{
  "encoder_patch_size": [4, 4],
  "decoder_layers": 8,
  "decoder_head_dim": 16,
  "decoder_layer_scale_init": 1.0,
  "learning_rate": 0.0024
}
Rows from block 7 of the image encoder of a small image captioner, named by matrix and row number. Rows with one number within an expert belong to one neuron, the router's apart. Each number is 128 + 24 x the weight over its row's rms, rounded and kept within 0 to 255. All counts start at 0.
Before each expert's rows are labels from the 100 images, of 14976, where the router gives the expert most weight on average: "place" is the part of the image that holds the peak. Only what is clearly more common there than usual is listed. The data: regions of photos with short descriptions (Visual Genome). In brackets: how many of the 100.
# router: router (encoder.blocks.7.mlp.router.weight, 16x320, trained with AdamW), inputs 214-319
# up: expert up (encoder.blocks.7.mlp.up, 16x80x320), inputs 214-319
# down: expert down (encoder.blocks.7.mlp.down, 16x320x80, transposed), outputs 214-319

# expert 2
place: bottom centre (40)
router.2 [147 136 127 126 129 137 124 112 105 127 130 115 101  87 115 124 108 160 156 113  82 116 169  98 151 101 109 159 165 103 147 124 115 100 116 149  97 130 142 122 124 101 119 106 165 160 123 109 142 186 141 135 124  73 153 147 167  88 122 121 122 138 149 173 146  93  63 153 114 152 150 105 138 163 161 103 138 122  91 110 139 165 144 145 143 117 129 154 146 123 136 115 103 166 104 114 111  88  98 108 122 106 149 152 112 137]
up.0 [141 137 122 141 132 106 128 145 109 142 152 150  80 184 130 126 116 163 122 124 164 172 142 190 130 125  93 133 131 166 117 149 131 131 133 131 131 130 106  94 102 126 149 133 136  92 136 165 155 112 128 129 152  94 110 125 123 144 126 104 138 100 126 113 105 115 119 103 159 123 146 112 136 123 127 107 148 119 115 140 168 119 138 133  91 116 147 122 123 137  82 111 124 103  82 142 136 157 145 123 151  86 150 101 163 117]
down.0 [130 150 128 130 135 100 152 117 127 118 137 102 135  82 100 168 198  93 130 186 151  99 161 167  94 158  74 150 127 114 139 145  80 158 135 107 114 105 117 126 142 115 121 106 107 120 126 152 110 171 122 134 137 119 161 122 126 139 150 146  91 140 171 119 113 141 122 136 159 116 144 132 152  65 125 126 157 110 150 120 125  93  99 173 137 125 103 159 148 113  92 130 101 120  91 108 120 162 131 141 119 133 150  86 122 143]
up.1 [119 122 132 106 156 108 121 128 148 130 130 128  74 103 151 109 140 143 129 128 148 193 136 130 174 127 107 161 140 127 106 113 135 139 121 152 102 115 116  88 158 143 157  96 109 122 133 145 105 135 138 140 132  62 118 156 155  81 157 176 142 132 138 129 157 166 104 129 141 147 122 134 130 118 157 150 135 132 139  84 133  93 147 148 178 155 154  96 159  91 133 126  87 133  95 202 128 172 133 112 117 124 117 130 173 153]
down.1 [136 115 157 129 153 122  96 148 160 140 125 154 104 171 138 142 108 175 152 123 127 117 137 106 121 148 169 118 127 140 145 109 100 128 136 148 155 110 139 129 154 135 103 117 115 125 141 173 150 171 112 132 138 109 147 171 163 105  72 134 147 154 113 117 174 108 130  95 104 117 160 139 104 121 108 148 101 110  89 102 163  88  92 131 145 167 121 148 129  67 119 149 139 113 102  94  88  75 121 130 126 123 137 115 178  88]
up.2 [110  75 119  82 153  92 151 122 109 105 144 141 126 119 119  71 105 116 105 156 158 132 103 120 100 159 149 115 165 118 130 102 113 139 132 143 140  98 159 102 130 108 143 124 129 159 137 111 115 143 159 156 131 125 127  67 106 188 125 158 116 132 125 115 103 112  73 139 119 125 110 131 108 155 112 128 156 131 142 135  85 106  93 140 128 130 142  80 143 120 109 118 112 130 130 155 106 103  72 118 102 162 175 102 132 137]
down.2 [ 74 159 134 110 183 107 144 115 151 118  85 137 110 156  89 112 151 120 117 130 119 144 157 114  81 132 137 117 128 142 119 114 161 129 117 151 116  94  94 153 159 112 150 134 109 110 163 147 122 101 136 105 142 138 138  94 152 119 121 117 126 118  83 133  84 177 129 161 144 103 113 126 160 148 151 199 124 131  73 137 156 152 108 140 141 129 103  89 131 141 121  84 126 133 165 125 152 131 132 129 138 150 118 118 128 138]
up.3 [143 127 151 110  89 123 141 155  95 143 140  99 102 147 144 134 135 121 107 125  83 171 155 109 121 121 144 159 166  96 141 129 108 119 144 154 161 147 138 104  98 129 132 112 152 123 136 149  97 127 156  80 165 114 106  93 103 114 101 121  95 131 130 143 142 151 143  70 135 130 141 149 120 130 123 127 147 106  82 110 136 152 126 135 119 148 114 102 154 136 147 114 148 109 143 110 159 148 129  92  91 152 145 145 139 155]
down.3 [159 136 120 119 137  89 116 120 150 157 115 118 123  78  52 117 150 102 165 159 150  97 126 149 105 184 115 135 108 121  83 106 103 116  91 131 116 120 131 126 134 104 112 118 171 113 156 151 138  86 105 142 149  87  75 156 132 105 139 129 144 118  75 103 134 126 128 154 139  70 175 127 114 159 129 158 144 145 141 112 125 127 128 133  86  97 115  92 146 117  97 130 100  88 136  83 135 112  86 117 179 143  99 134 120  97]
up.4 [137 126 119  94 133 164 128 127 115 119 144 141  71 127 130 109 102 144 136 142 104 143 131  89 109 114 124 142 127 106 120 146  74 183 115 156 125 157 156 164 143 110 137 173 103 130  84 120 129 112 151 161 138  83 127 137 160 112 113 152 164 128 122 101 126  90 124 121 139 102 152  93  91 114 105 148 113  96 152  99 146 153 113 141 112 127 126 118 118 127 126 150 125 172 148 157 109 120 160 114 104 114 120  86 147 134]
down.4 [131 104 109 144 121 122  79 123 107 169 124 127 121 180 111 160 121  95 139 105 104 128  97 138  49 148 125 138 141  99 148 123 120 137 131 118 128 126 161  71 153 139 156 136 104 128  98 131 146 139 175 100 133 136  89 138 121 102 181 128 117  74 180 120 141 143 163 148 128 117 138 139  91  93 144 117 120  93  98 109 131 135 154  91 117 151 131 183 146 150  98 153 134 145 112 122 159 137  90 168  97 117 115 111 150 120]
up.5 [143 150 133 106 126 131 108  98 137 127 111 159 117 162 128 126 133 110  96 144 157  42 156  52 126 124 125 148 155 132 104 105 147 153 148  97 126 106 139 117 131 120 137 109 115 102 109 153 133 171  72 106 124 107 135 140 138 125 126 140 124 102 131 121 145 103 120 183 144 123 143 139 158 123 160 107 121  88 114 116 117 155 131 149 145 150 139 118  91 137 134  94 160 131 119 146 114 117  96  94 154 123 159 179 110  96]
down.5 [133 134 110 134 133 110 159 107 162 130 147 116  99 105 145 119 136 139 131 139 148 122 107 107 111  64 146 160 150 172 108  95 162 139 167 132 131 168 106 163 126 118 122 108 157  94 143  77 171 123 141 119 133 108 145 143 130 131 117  89 110 143 140 117 122 149 161  71 187 129 184 142 126  85 103 149 133 127 174 156 138  96 127 102  93 119 121 134 115 155 152  76 123 101 148 133 143 135 120 138 112  93 144 147 126  97]
up.6 [114 124  98 128 113 105 141 118 105 106 157 133 112 171 140 128  91 153 122 150 113 134  96 145 158  99 132 141 172 102 121  96 127 123 162 126 155 135 142 145 125 117 106  73 138 119 133 113 105 200 100 116 103  69 134 112 127 115 115  96 131 112 155 115 143 139 131 128 127 100 149 111 134 120 106 140  99 113 145  92 172 140 122 144 154 115 111 120 121 133 125 112 144  72 121  76 131  98 116 140 119 108 152 107 102 125]
down.6 [130 154 130 134  86 112 134 153 113 150 145 157  95 181 104  64 141 125 160 142 139 160 120  78  95 123 131 107 101 139 118 149 174 148 121 110 164 106 140  96 147 157 148 102 112 137 127  96 103 100 106 172 140  70 124 129 147 111 133 138 121 156 109 144 126 186 140  80 134  93 168 116  99 120 121 158 100 108  87 135 136 141 141 139 118 136 172 109 113 142 129 139 109 105 113 105 161 135 102 148 132  72 112  56 132 124]

# expert 13
place: centre (86)
router.13 [170 121 121 137 125 133 129 132 149 132 141 137 145 136 107  95 112 145 147 155 117 118 130 143 157  68 145 131 106 150 159 118 161  88 105 116 115 131 129 118 131 118 138 167 145 112  82 161 133 152 137 167 144 118 128 160 128 106  98  81 133  88  79 116 136 106 145  94 164 120 131 134 143 105  89 136 139 156 125 148 140 101 147 108 143 136 172 128 146 148 139 118 146 109 136 108 136 152 119 133 149 147  86  87 136 147]
up.0 [129 192 134  94 137  98 170 117 144 132 119 111 180 115  75  88 143  95 158 161 173  90 106 105 107 152 152 143 160 114 112 123 146 123 147 117 138  99 108  98 134 151 140 113  92 116 130 156 123  93  87 103 142 107 111 110 100 124 133  91 172 148 134 117 168 174 159 134  93 133 129 131 122 122 104 112 173 109 135 138 129  95 137 119 167 117 112 103 155  76 158 115 159 148  83 174  93 103 160 173 181  99 146 121 172 104]
down.0 [133 123  98 155 150 100  98 120 156 159 110 174 149 114 133 146 116  99  80 100 104 123 104 109 167 152 126 148 102 145  95  84 137 137 136 140  89 125 142 111  98 118 111 140 153 119 135  69 112 140 139 119 161  92 146 120  85 102 107 136 128 144 135 116 135 165  99 148 132 152  94 149 144 141 171 135 107 125  66 155 160  91 141  99 113 151 130 134 122 129 134 164 155 148 142 173 161 162 167 124 135  79 161 115 157 141]
up.1 [122 132 114 119 173 146 183 152 117 115 116 159 129 155  54 152 150 120 151 134  77 116 134 139 126 144 135 127 167 135 155 114 159 113 171 116 137 144  99  82 143 146  80 123 135 149 144 140 109 133 110 121  96  91 141 158 181 134 117 137 137 122 102 131 133 119 125 121  92 119 144 147  97 140  94 117 119 121 151 113 147 122 173 155  96  93 141  99 125  95 115 149 134 132 136 157 123 161 195 109 114 129 165 138 138 119]
down.1 [173 148 123 100 146 114 153  99  68 159 121 134 117 112 104 117 146 154 145  85 117 126 127 131 137 110 126 139 119 160 146 115  87 147 164 105 138 133 150 108 145 164 154 117 113 114  98 104 123 119 124 173 121  94 104 112 139 126 123  99 172 106  99 120 164 146 147 108 142 138 115 153 132  89 173  94 143 104  80  99 127 183 135 106 116  96 144 110 148 136 153 120 116 119 133 106 111 142 135 150 120 141 122 114 119 147]
up.2 [130 159 123 128 158 106 122 121 144  88 154  96 100 145 152 145 158 111  90  76 145 201 120 127  86 133  96 113 151 149 182 109 130 159 154  89 197 116 155 122 115 147 132  95 148  70 102  84 106 129 148 129 128 137 132 132 161 116 101  99 111 128 140 126 140 114 150 120 115 121 145 127 127 118 165 120 141 131  99 139 120 180 131 145 161 134 127 149  90 167 154  90 158 122 159 171 161 120 133 134 131  97 162 107 126  88]
down.2 [119 142  70 110 142 108 107 130 123 151 115 184 143 142 131 172 129 161 104 123 164  93 100 131 117 130  84 123 162 120 110 113 106 113 160 152 130 125 141 125 151 121  76 132 106 108 155 115 141 153 133 126 126 136 162 137  68 116 116 118 121 101 160 154 144 119 130 169 157 112 133 124 127 154 134 106 137 142 106 126 140  92 119  75 121 141 146 127 119 157 164 104 128 113 155 179 122 100 117 175 123 128 132 159 128 104]
up.3 [128 129 141 128 153 182 132 138 150 125 176 102 137  92 155 117 108 123  82  86 108 129  77 125 141 191 149 161 149 108 152 129 116 116 118 117 126 123 102  68 139 118 126 164 112 106 158 135 131 159  92 139 100 118 115 102 155 153 111 122 123 141 138 100  95  82 121 116 132 108 128 125 138 128 121 157 134 138 128 127 142 146 170 103 157 105 124 113 142 157 110 144 161 142 154 120 111 145 160 114 103 168 117 155  74 163]
down.3 [110 114 161 120 150 122 134 135 108 156  86 151 103 132 145  54 136 106 152 165 123 132  90 173 138 104 122  87 127 137 147 110 110 159 144 145 153 119 160 128 150 151 158 115  95 148 162  81 145 129 167 141 131 118 144 139 119 160 134 160 106 144 132 149 156  74 145 109 101 102 103 114  93 119  79  77  89 157  88 155 144 124 160 116 125 129  86 157 146  96 148 116 145  94 181 124  95 151 106 151 184 133 129 117 145  95]
up.4 [115 103 148 117 150 113 124 152 118 111 138 117 118  99 131 134 162 141 114  92 157 173 116 146 146 186 104 149 171 136 102 144 120 156 137 160 143 105  98 133  91 133 119  89 136 139  84 117 121  96 134 133 187 142 164 121 136 123 120 160 128 140 184 135 120  91 100 122 125 145 128 113 157 139  86 130 129 129 157 100 115 162  96 152 138  87  95  98 101 120 163 119 152 147 116 149 103 165 132 165 127 148  78 178 146 154]
down.4 [106 133 131  99 138 121 102 114 154  88 113 164 131 142 152 114 145 159 146 111 115 122 118 132  83 155  97 134 140 145 176 120 105 103 160 119 131  94 170 151 185 115 109 164  81 122 108  99 125 126  81 127 130  86 157 201 138 127 140 130 180 124 124 106 161 135 135 165 149 123 122 103 163 184 112 119 155  54 143 129 151 131 139 120 169 109 141 122 144 113 150 109 137 114 155 143 109 116 145 139 163 121 112 155 121 109]
up.5 [162 116 141 100 121  92 128 138 127 164 151 157  99 113 158 123 110 122 136 143  84  92 165 132 133 117  96 136 158 124 108 120 138  96 109 115 167 187 135 140 170 106 128 116 151 188 109 152 122 114 121 109 113 140 126 153 115  99 134 129 116 128 114 134  99 112 105 133 166 116 177 120 129 113 121 124 121 146 128 155 156 129 105 143 102 163 138 113  87 134 111 129  95 124 117 135 141 147 114 133 146  83 141 159 158 104]
down.5 [114 137 126 131 167 139 121 142 101 169 138  95 144 137 145 142 123 115 109 122 124  55 181 138 136  98 123  98 115 144 136 126 127  97  60 159 132 134 141 106 137  93 116 133 151 121 100 106 105 152 121 149 114 127 161 120 114 139 100 173 130 106 105 115 111 153 110 128 119  73 127 133 132 101 137 109  94 134 144 153 106 122 111 121  65  99 155 191 104 124 116 111 128 141 126 119 137  78  99 120 146 190 131 160  93  90]
up.6 [138 111 144  90 138 130 168 137 109 138 104 130 192 148 159 162 118  94 104 132 134 127 152 108 192 106 146 128 124 151 181 119 168 130 147 110  99 126 109  80 154 108 113 143 104  75 133 142 142 165 126 134 125 124 115 119 119 119 132 163 122 112 102 104  69  95 100 123 140 103 123 134 101 115 171 141 120 140 116 116 117 102  89 136  42 133 161 133 154 121 137 120 134  93 139 136 124  99  81 105 127 132 146  60 174 123]
down.6 [105 120 125 113 134 108 114 106  75 108 137 164 173 177 105 142 116 135 143  88 108 151 123 130 144 120 145 103 159  91 165 121 166 133 120 114 104 169 108 140 126 128 144 118 155 119 139 105 110 157 178  92 108  97 128 130 156 124 135 117  74 167  85 104 144 104 179 136 129 154 140 135 108 131  97 144 157 112 100 116  85 118 133 119 122  69 102 125 109 159 132 173 157 145 123 113 119 138 110 135 143 138 111 115  95 128]

# expert 5
place: middle right (44)
router.5 [144 132 116 162 122 122 169 144  98 171  96 127 108 140  86 101 102 108 166 132 137 168 102 132 156 105 128 114 128 116 104 138 151 147 134  99 147 139 124  91 124 105 145 165 137  92 145  89 142  93 101 137 162 104 134  87 100 120 174 118 136 123 128 118 128 116  95 147 103 134 137 145 132 150 136 143 107 100 120  93 134 132 122 106 123  92  89 158 104 145 115 135  97  98 143 133 151 187  92 156 121 134 146 156 132 136]
up.0 [139 117 125 146 120 108 112 141 130 114 154 133 127 157 126 160 123 174 113 117 156  89 138 162 150  66 155 144 161 120 126 161 167  93 127 120 166 139 137 109 146 120 164 138 137 109  87  58 150 159 112 167 131 127 120 106 126 109 129 131 115 110 112 129 147 125 134 138  85 121 101 124 121 159 154 104 117 139  89 133 136 100 159 134 106 133 119 122  68 156  91 146 128  98 151 140 116 132 110 166 112 104 140 102 115 138]
down.0 [159 131 138 128 102 101 101  87  97 109 147 101 113 122 126 178 117 132 118 114 102 153 148 145 125 115 137 159 143 132 166  93 134 121 117 134 137 132 207 149 106 178 140  94 142 139 123 102 136 152 154 134 120 127 150 174 106 120 160 107 101 170 127 102 178 159 103 145 137 146 101 168 124 121 137 151  97 130 137 119 123 104 123 115 131 151 117 109 157 142 154 139 148 140 146 151 115 155 135 109 113  83 118 143 143  98]
up.1 [119  89 139 122 123 104  87 133 111 119 108 136 137 161 145 143 113 185 124 116 115  80 160 198 137 142 134 131 196 144 132 109  87 122 114 120 118 104 112 127 159 118 123 116 113 171 153 148 122 103 142 116  52 116 164 170  84  98  78 116 146 141 155 118 137  87 164 108  87 179 119 120 122  89 128 129 135 120 116  97 142 155 121  92 101  98 135  86 114 144 133 131 165 128 115 140 103 122 100 171 123 120 107 148 110 143]
down.1 [115  83 141 136 121 184 148 140 118 134 133 173  97 121 150 106 126 136 107 152 106 145 172 137 120 121 145 144  91 112 140 114 116 145 113 171 138 142 157 114 143 102 106 161 124 186 141 151 132 135 152 123 126 176 134 113 113 145  88 155 154 142 134 153 228 121  93 138 116 167 103 133 127 158 117  82 138 162 122 121 138 114 142 153 156 137 123 117 109 120 108 111 150 156 111 162 130 125 132 153 118 109 123 117 102 114]
up.2 [171 116 121 114 163 158 102 122 104 143 130 105 121 138 101 103 114 123 148 128 111 100 147 152 153  69 131 120 126 123 134 140 151 146 166  99 122 172 104 173 132 116 121 140 164 171 136 154  98 135 123 172 146 127 128 120 169 144 138 151 109 134 175  94 121  95 108 120 129 150 157 101 184 131 178 123 114 109 123 131 159 121 119 116 115 119 119 126 117 156 110 170 148 115 160 131 143 152  86 139 180  90 173  97 136 108]
down.2 [164 126  72 127 147  86 107 164 139 118 121 156 155 119 143 176 151 127 159 154 109 131 141 112  92  98 153 135 111 105 143 117 125 114 149 124 141  97 120 135 125 149 140  91 100  96 160 153 153 116 164 156 131 137 156 103 151 103 144 126 110 150  90 118  93 149 171  98 141 133 153 145 105  90 114 153 116 161 105 128 138 132 159 143 130  99 117 119 125 130 117 110 157 144 157 116 108  88  99 133  79  90 153 204  98 150]
up.3 [144 161  92 152 125 121 136 140 112 162 147 100  91 149 124 122 112 153 158  91 123 160 125 133 150 167 143 105 145 150  99 136 135 138 143 141 158 133 135 104 153 127 156 113 145 151 117  87 153 132 113 171 154 137 150 121  96 156 183 128  94 107 119 110 116 123 137  83 120 148 122 120 136 141  85 138 166 100 194 132 122 147 126 150 109 151 122 145 168 157 130 153 116  97 186 137 135  94 153 147  87 112 113 177 149 144]
down.3 [105 160 133 121 108 108 110 150  91 115 170 135 163 116 153 127 142 150 124 120 155  93 109 101  95 138  77 122 159 171  99 147 105 157 158 127 119 110 116 137 125 142 141 125 182 133  90 147 177 152  87  96 169 129 132 134 145 131 124 118 136 136 130  77 121 151 132 141  94 168 150 139 168 114  82 107 118 118 111 143 137 109 111 134 141  92 107 112 118  76 154 128 108  98  81 126 158 128 130 117 170 159 179 110 154 160]
up.4 [146 154 153 103 111 162 154  97 155 109 123 137 164 127 183 138 120 111 150 122 108 130 125 144 189 110 163 129 109  92 133 104 105 146 120 164 124 121 138 177 105 125 133 141 123 120 124  80  71 160  83  76 151 118 137 134 124 167 114 133 105 113 108 129 168 113 163 136 151 102 102 161 117 128 102 127 138 148 129 152 120 171 109 119 117 111 149 151 163 133 144 110 157 130 139 142 122 137 134  96 157 138 116 146 133 166]
down.4 [157 126 128 139 125 138 114 156 133 126 145 117 143 140 101 105 104 142 157 136  63  88 109 138 140 106 110 160 155  93 167 112  90  62 101 114 103 160 120 162 104 109 151 143 141  93 125 125 117  96 130 126 130 112 115 139 147 190 153 122 132  91  99 143 106 107 161 165 122  97 198 117 154  99 103 136 101 105 137 111 133  87 127 108 154 137  97 118 142 141  73 128 122 166 125 112 124 116 117 108 123 112 160 100 152 147]
up.5 [124 150 127 181 118 144 149 134 115 140 134 144 141 165 135 119 125 133 160 134 110  63 146 114 117 131 150 107 122 109 173  92 149  90 128 124 138  94 120 144 132 126 141 119 110 137 131  93 108  90  95  72 110 144 130  90 109 116 109  83  98 126 121 181 113 142  93 151 141 104 127 172 136 118 100 126 151 114 130 149 127 144  99  92 115 112 135 107 122 146 123 154 158 142 103 173 155 109 128 126 126 108 115 127  99 101]
down.5 [ 88 125 117 141 101 104 108 101 136 138 122 167 114 160 129 141 160  99 116 178 144 151 121 106 135 139 121 110  97 151 160  99 132 130 114  90 136 111 119 130 144  99  85 155 179 109 122 125 141 185 103 103  85 106 142  87 119 129 115  98 113  95 127 113 173  90 166 145 144 125  99 109 120 140 147 114 136 128  94 124 119 113 147 179 118 108 129 141 126 158 132 119 127 159 130 184 143 133  93 151 157 131  85 128 128 139]
up.6 [105 106 128 125 113 139 132 155  91 175 117  94 148  96 113 116 137 161 153 132 147 135 139 147 122 131 143 159  99 144 154 125 142  71 131  93  89 138 130 106 155 122 117 140 137 140 133 120 128 129 112 152 102 124 131 131 187 141  99  96 162 125 124 122 138 112 168 139  92  79 119 107 125 149 101 127 164 132 107 130 112 100  93 105 135 126 138 116 157  98 138 140  83  91 130 126 110 150 139 103 113 152 117 133 133  86]
down.6 [140  92 136 124 106 129 162 155 114 124 133 150 122 140 127 119  87 130 164 145 119 127  98 111 151 125 123 122 113 101 150 127 131 134 127 105 158 159 136 151 166 148 134 107 154 147 161 121  87 132 131 114  91  93 156 160 150 117 101 135 140 167  82 150 142 137 100 185 142 160 140 164 133 113 178 137 108 137 115 133 135 125 143 102  92 139 168 115  93  84 138 114 136 163 172 134 135 169 124 138 119 147 168 118  79 129]

# expert 14
place: bottom centre (47); bottom left (31)
router.14 [128 107 125 146 100 114 124 189 168  65  92 131  96 129 156 205 151 145 133 106 134 118  92  61 183 149 121 122 153  88 103 145 166 143 168 159 139 162 142 149 119 111 160 133 139 133 112 157 171 124 139 139 132 134 122 135 167  88 121 159 153 143 126 176 108  78 128 135 136 132 149 105 135 123 128 142 146 121 123 117 101 150 112  96 142 144 103 142 121 121 109 136 140 165  92 115 124  90 125 152 169 150 156 122 136 139]
up.0 [109 165 118 178 122 149 124  94 127 117 110 144 125  87 178 156 144 146 103 138  83 155 113 143  91 108 187 106  91 122 144  98  89 143  84 146 168 119 175 152 136 131 153 120 107 123 154 112 158  95 140 123 131 130 109  71 109 168 157 109 167 133 181 136 148 127 106 136 138 133 123 116 104 124 117  89 131 118 127 125 124 131 102 113 105 103 137 149 177 163 145 137 121 140 144 166 129  96 102 152 148 125 156 120 139 103]
down.0 [145 141 112 102  96 103 118 110 141 153 143 131 157 140 100 164 157 149 155  96 126  88 102 117 149 135 113 134 127 138 111 144 117  95 150 137 106 127 109 138  88 132 109  75 103 153 137  90 134 127 128 117  99 133 125 172 136 123  99 139 107 128 124 146 138 112 128 154 118 100 110 125  97 162 110 171 144 168 125 129 147 172 133 112 106  94 107 141 165  82 111 137 134  47 166 134 134 118 125 141  90 147 130 123  93 180]
up.1 [138 119 127 123 111 134  74 108 144 159 146 168  86 120 124 143 125 149 117 114 126 118 143 106  91 170 116 120 114 143 107 153 138 113 113 150 107 136 127 128 129 174 150 119 127 139 132 168 142 155 162 104 100 151 103  95 146 106 140 161 103 138 139 123 105  88 153 129  97 145 153 125 116 174 122 116 164 121 136 133 157  82 123 141  96 122 109 145 140 136 119 129 121 131 102 113 131 149 171 109  95 113 143 124 125 149]
down.1 [141 115 107 130 142 108 131 134 137 146 162 171 152 157 151 164 108 159 166 120 113  94 146 139 107 118 119 164 165 100 126 144 159 144 183 144 136 158 119 105 173 117 133  75 119 132  85 115 121 138 110 132 132 151  85 157 144 129 105 126 102 122 175 145 107 107 129  96 144 101 143 112  73 113 136 125 177 114  80 122 116 132 107 164 143 113 123 148 126 138 140 135 143 110 123 109 129  98 147 116 121 147 142 139 177 117]
up.2 [196 121 150 125 173  78 151 130 138 139 100 152  93 118 105 148  92 175 107 137 136 118 130  54 113 124 143 136 130 136  97 196 134 115 152 103 159 140 128 127 165 150 157 115 120 112 100 179 146 142 111 140 117 104 133 147 108 118 171 143 146 140  91  94 117 144 130 122 130  87 144 103 128 142 135 112 119 112 122 131 129 163 119 144  96 143 101 141 157 124 130 125 128 145 126 108 106 145 141 122 111 136 123 140 116 155]
down.2 [156 127 123 130 141 152 148 111 141 140 115  96  93  71 137 118 106 135 103 119 113 144 102 111 152 152 105 158 141  98 147 142 147 155 133 105 129 128 182 147 114 136 124 114 146 111 170 140 174 116  89 152  93 139  95 110 116 111 150  93 110 134 153 118 129 105 125  79 182 140 130 110 159 150 158 124  91 149 108 124 130 122 135 121 135 138  91  85 102 137 117 118 104 162 149 131 136 147 110 143 184 144 135 134 142 135]
up.3 [ 96 129 114 122 153 109  99 141 104 113  84 141 147 121 132 142 116 138 115 160 118 107 127 160 147 113 164 118 136 156 180 124 123 114 126 138 113 167 150 120 111 176 142 136 151  98  86 118  80 154 155 161 159  85 123 135 114 163 118 103 176 132 127 119  90 153 134 106 102 108 117 108 124  98 140 144 140 141  99 118 139 120 135 148 139 117 150 162 165 183 139 144 153 157 114 136 130 188 100 132 180 119 117 148 146 138]
down.3 [128 145 111 122 119 143 127  89 115 127 111 117 167 124 103 146 127 123 145  97 132 110 115 147  99 124 189 100 144 125 111 108 112 161 159 152 130 141 154 153 124 124 119 135 122  97 102 173 131 116  91 178  91 119 149 135 120 166 122 137  91 122 118 125 119 127 132 158 116 175  88 131 154 144 121  87 120 110 128 114 160 180 132 146 136 117 139 145 116 137 104 127 194 148  96 110 109  88 151 149 152 133 150 132 117 120]
up.4 [142 153 115 122 134 119 146 132 162 115 132 153 137 141 141 162  87 105 150 108  87 148 119 132 154 136 119  98 160 105 121 123 161 160 118 158 139 107 129 111  81 120 110 152  83 118 154 169 161 140 189  75 129 162 160 147 143 140 110 150  98 119 158 123 118 147 149 130 112 122 127 124 148 139 125 122 100 155 109 143 106 141 104 147 140 118  97 149 141 121 126 103 143 112 114 149 138 152 127  98 114 128 106 154  98 134]
down.4 [140  84 109 103 189 123 183 127 124 127 148 122 163 110 119 133 150 107 157 136 118 144 121 165 143 165 118 155 109 172  80  98 119  99 106 144 138 139 106 127  55 121 135 122 125 122 169 134 116 181 145 134  96 110  95 105 105 135 117 110 141 118 150 157 146 114 109 158 123 137 140 138 108 137 143 109 118  95  67 101 131 139 119 157 153 128  91 128 130 171 132  94  95 102 142 143 123 114 174  92 131 142 135 123 132 150]
up.5 [ 98 147 125 170 114 138 130  92 131 146  71 137 145 118 127 174 166  70 124 167 103 111  97 130 146 110 141 116  93 168 147 119 156  99  92 129 141 103 130 117 136 132 106 128 105 131 154  70 116 125 124 115 107 113 104  85 135 142  93 105 162 130 130 162 135 153 136 143 166 126 114 142 149 112 114 145 112 107 179 135 142 119 135 133 111 122 164 181 106 126 117 141 195 123 124 174 142 113 115 134 151 119 163 142  63 161]
down.5 [146 158 123  86 143  96 102 125 130 117 144 138 138  97 107 152 161 116 152 117 120 140 115  88 141 171 143 151 130 133 100 152 146 113 108 132 116 122 121 108 131  91 138 119  92 152 138 138  99 156 102 143 119 104 130 163 174 130 147 108 133 119 125 180 151 119 119 186 116 122 129 148 134 121 149 122  96  95 166 164 118 118 175 145 116 100 152 116 108 127 133 142 161 117 129 127 139 153 113 152 121 101 103 121 136 112]
up.6 [172 113 150 110 132 116 135  99 154 100  88 128 118 146 145 161 134 115 117 122 136 132  87 142 132 126 108 159 157 122  82 123 121 148 141  93  96 149 155  96 153 141 154 144 150 132 106 166 159 127 125  99 139 102 146 119 116 135 162 140 129 122 149 140 118 168 131 112 130  83 149  92  81 139 137 150 140 105 141 135 178 119 184 128 174 128 120 151 155 154 167 123 106 122 148 113 100 144 122 151 153 112  81 126 119 150]
down.6 [181 154  72 164  96 120 144  89 168 117  81 145 128 142 122 131 156 115 134 137 137 106 124 175 112 140 129 128 102  95 103 110 113 122 138 146 163 134 149 112 128 139 123 151 122  99 146 129 205 105 152 108 163 140 126 122 123 117 118  90 147  97 132 149 127  95  96 130  68 111 122 132 146 118  95 121 117 150  89 132 136 143 167 135 123 119 153 132 129  90  77 130 119 177 132 138 143 135 155 127 169 150 117 133 124 158]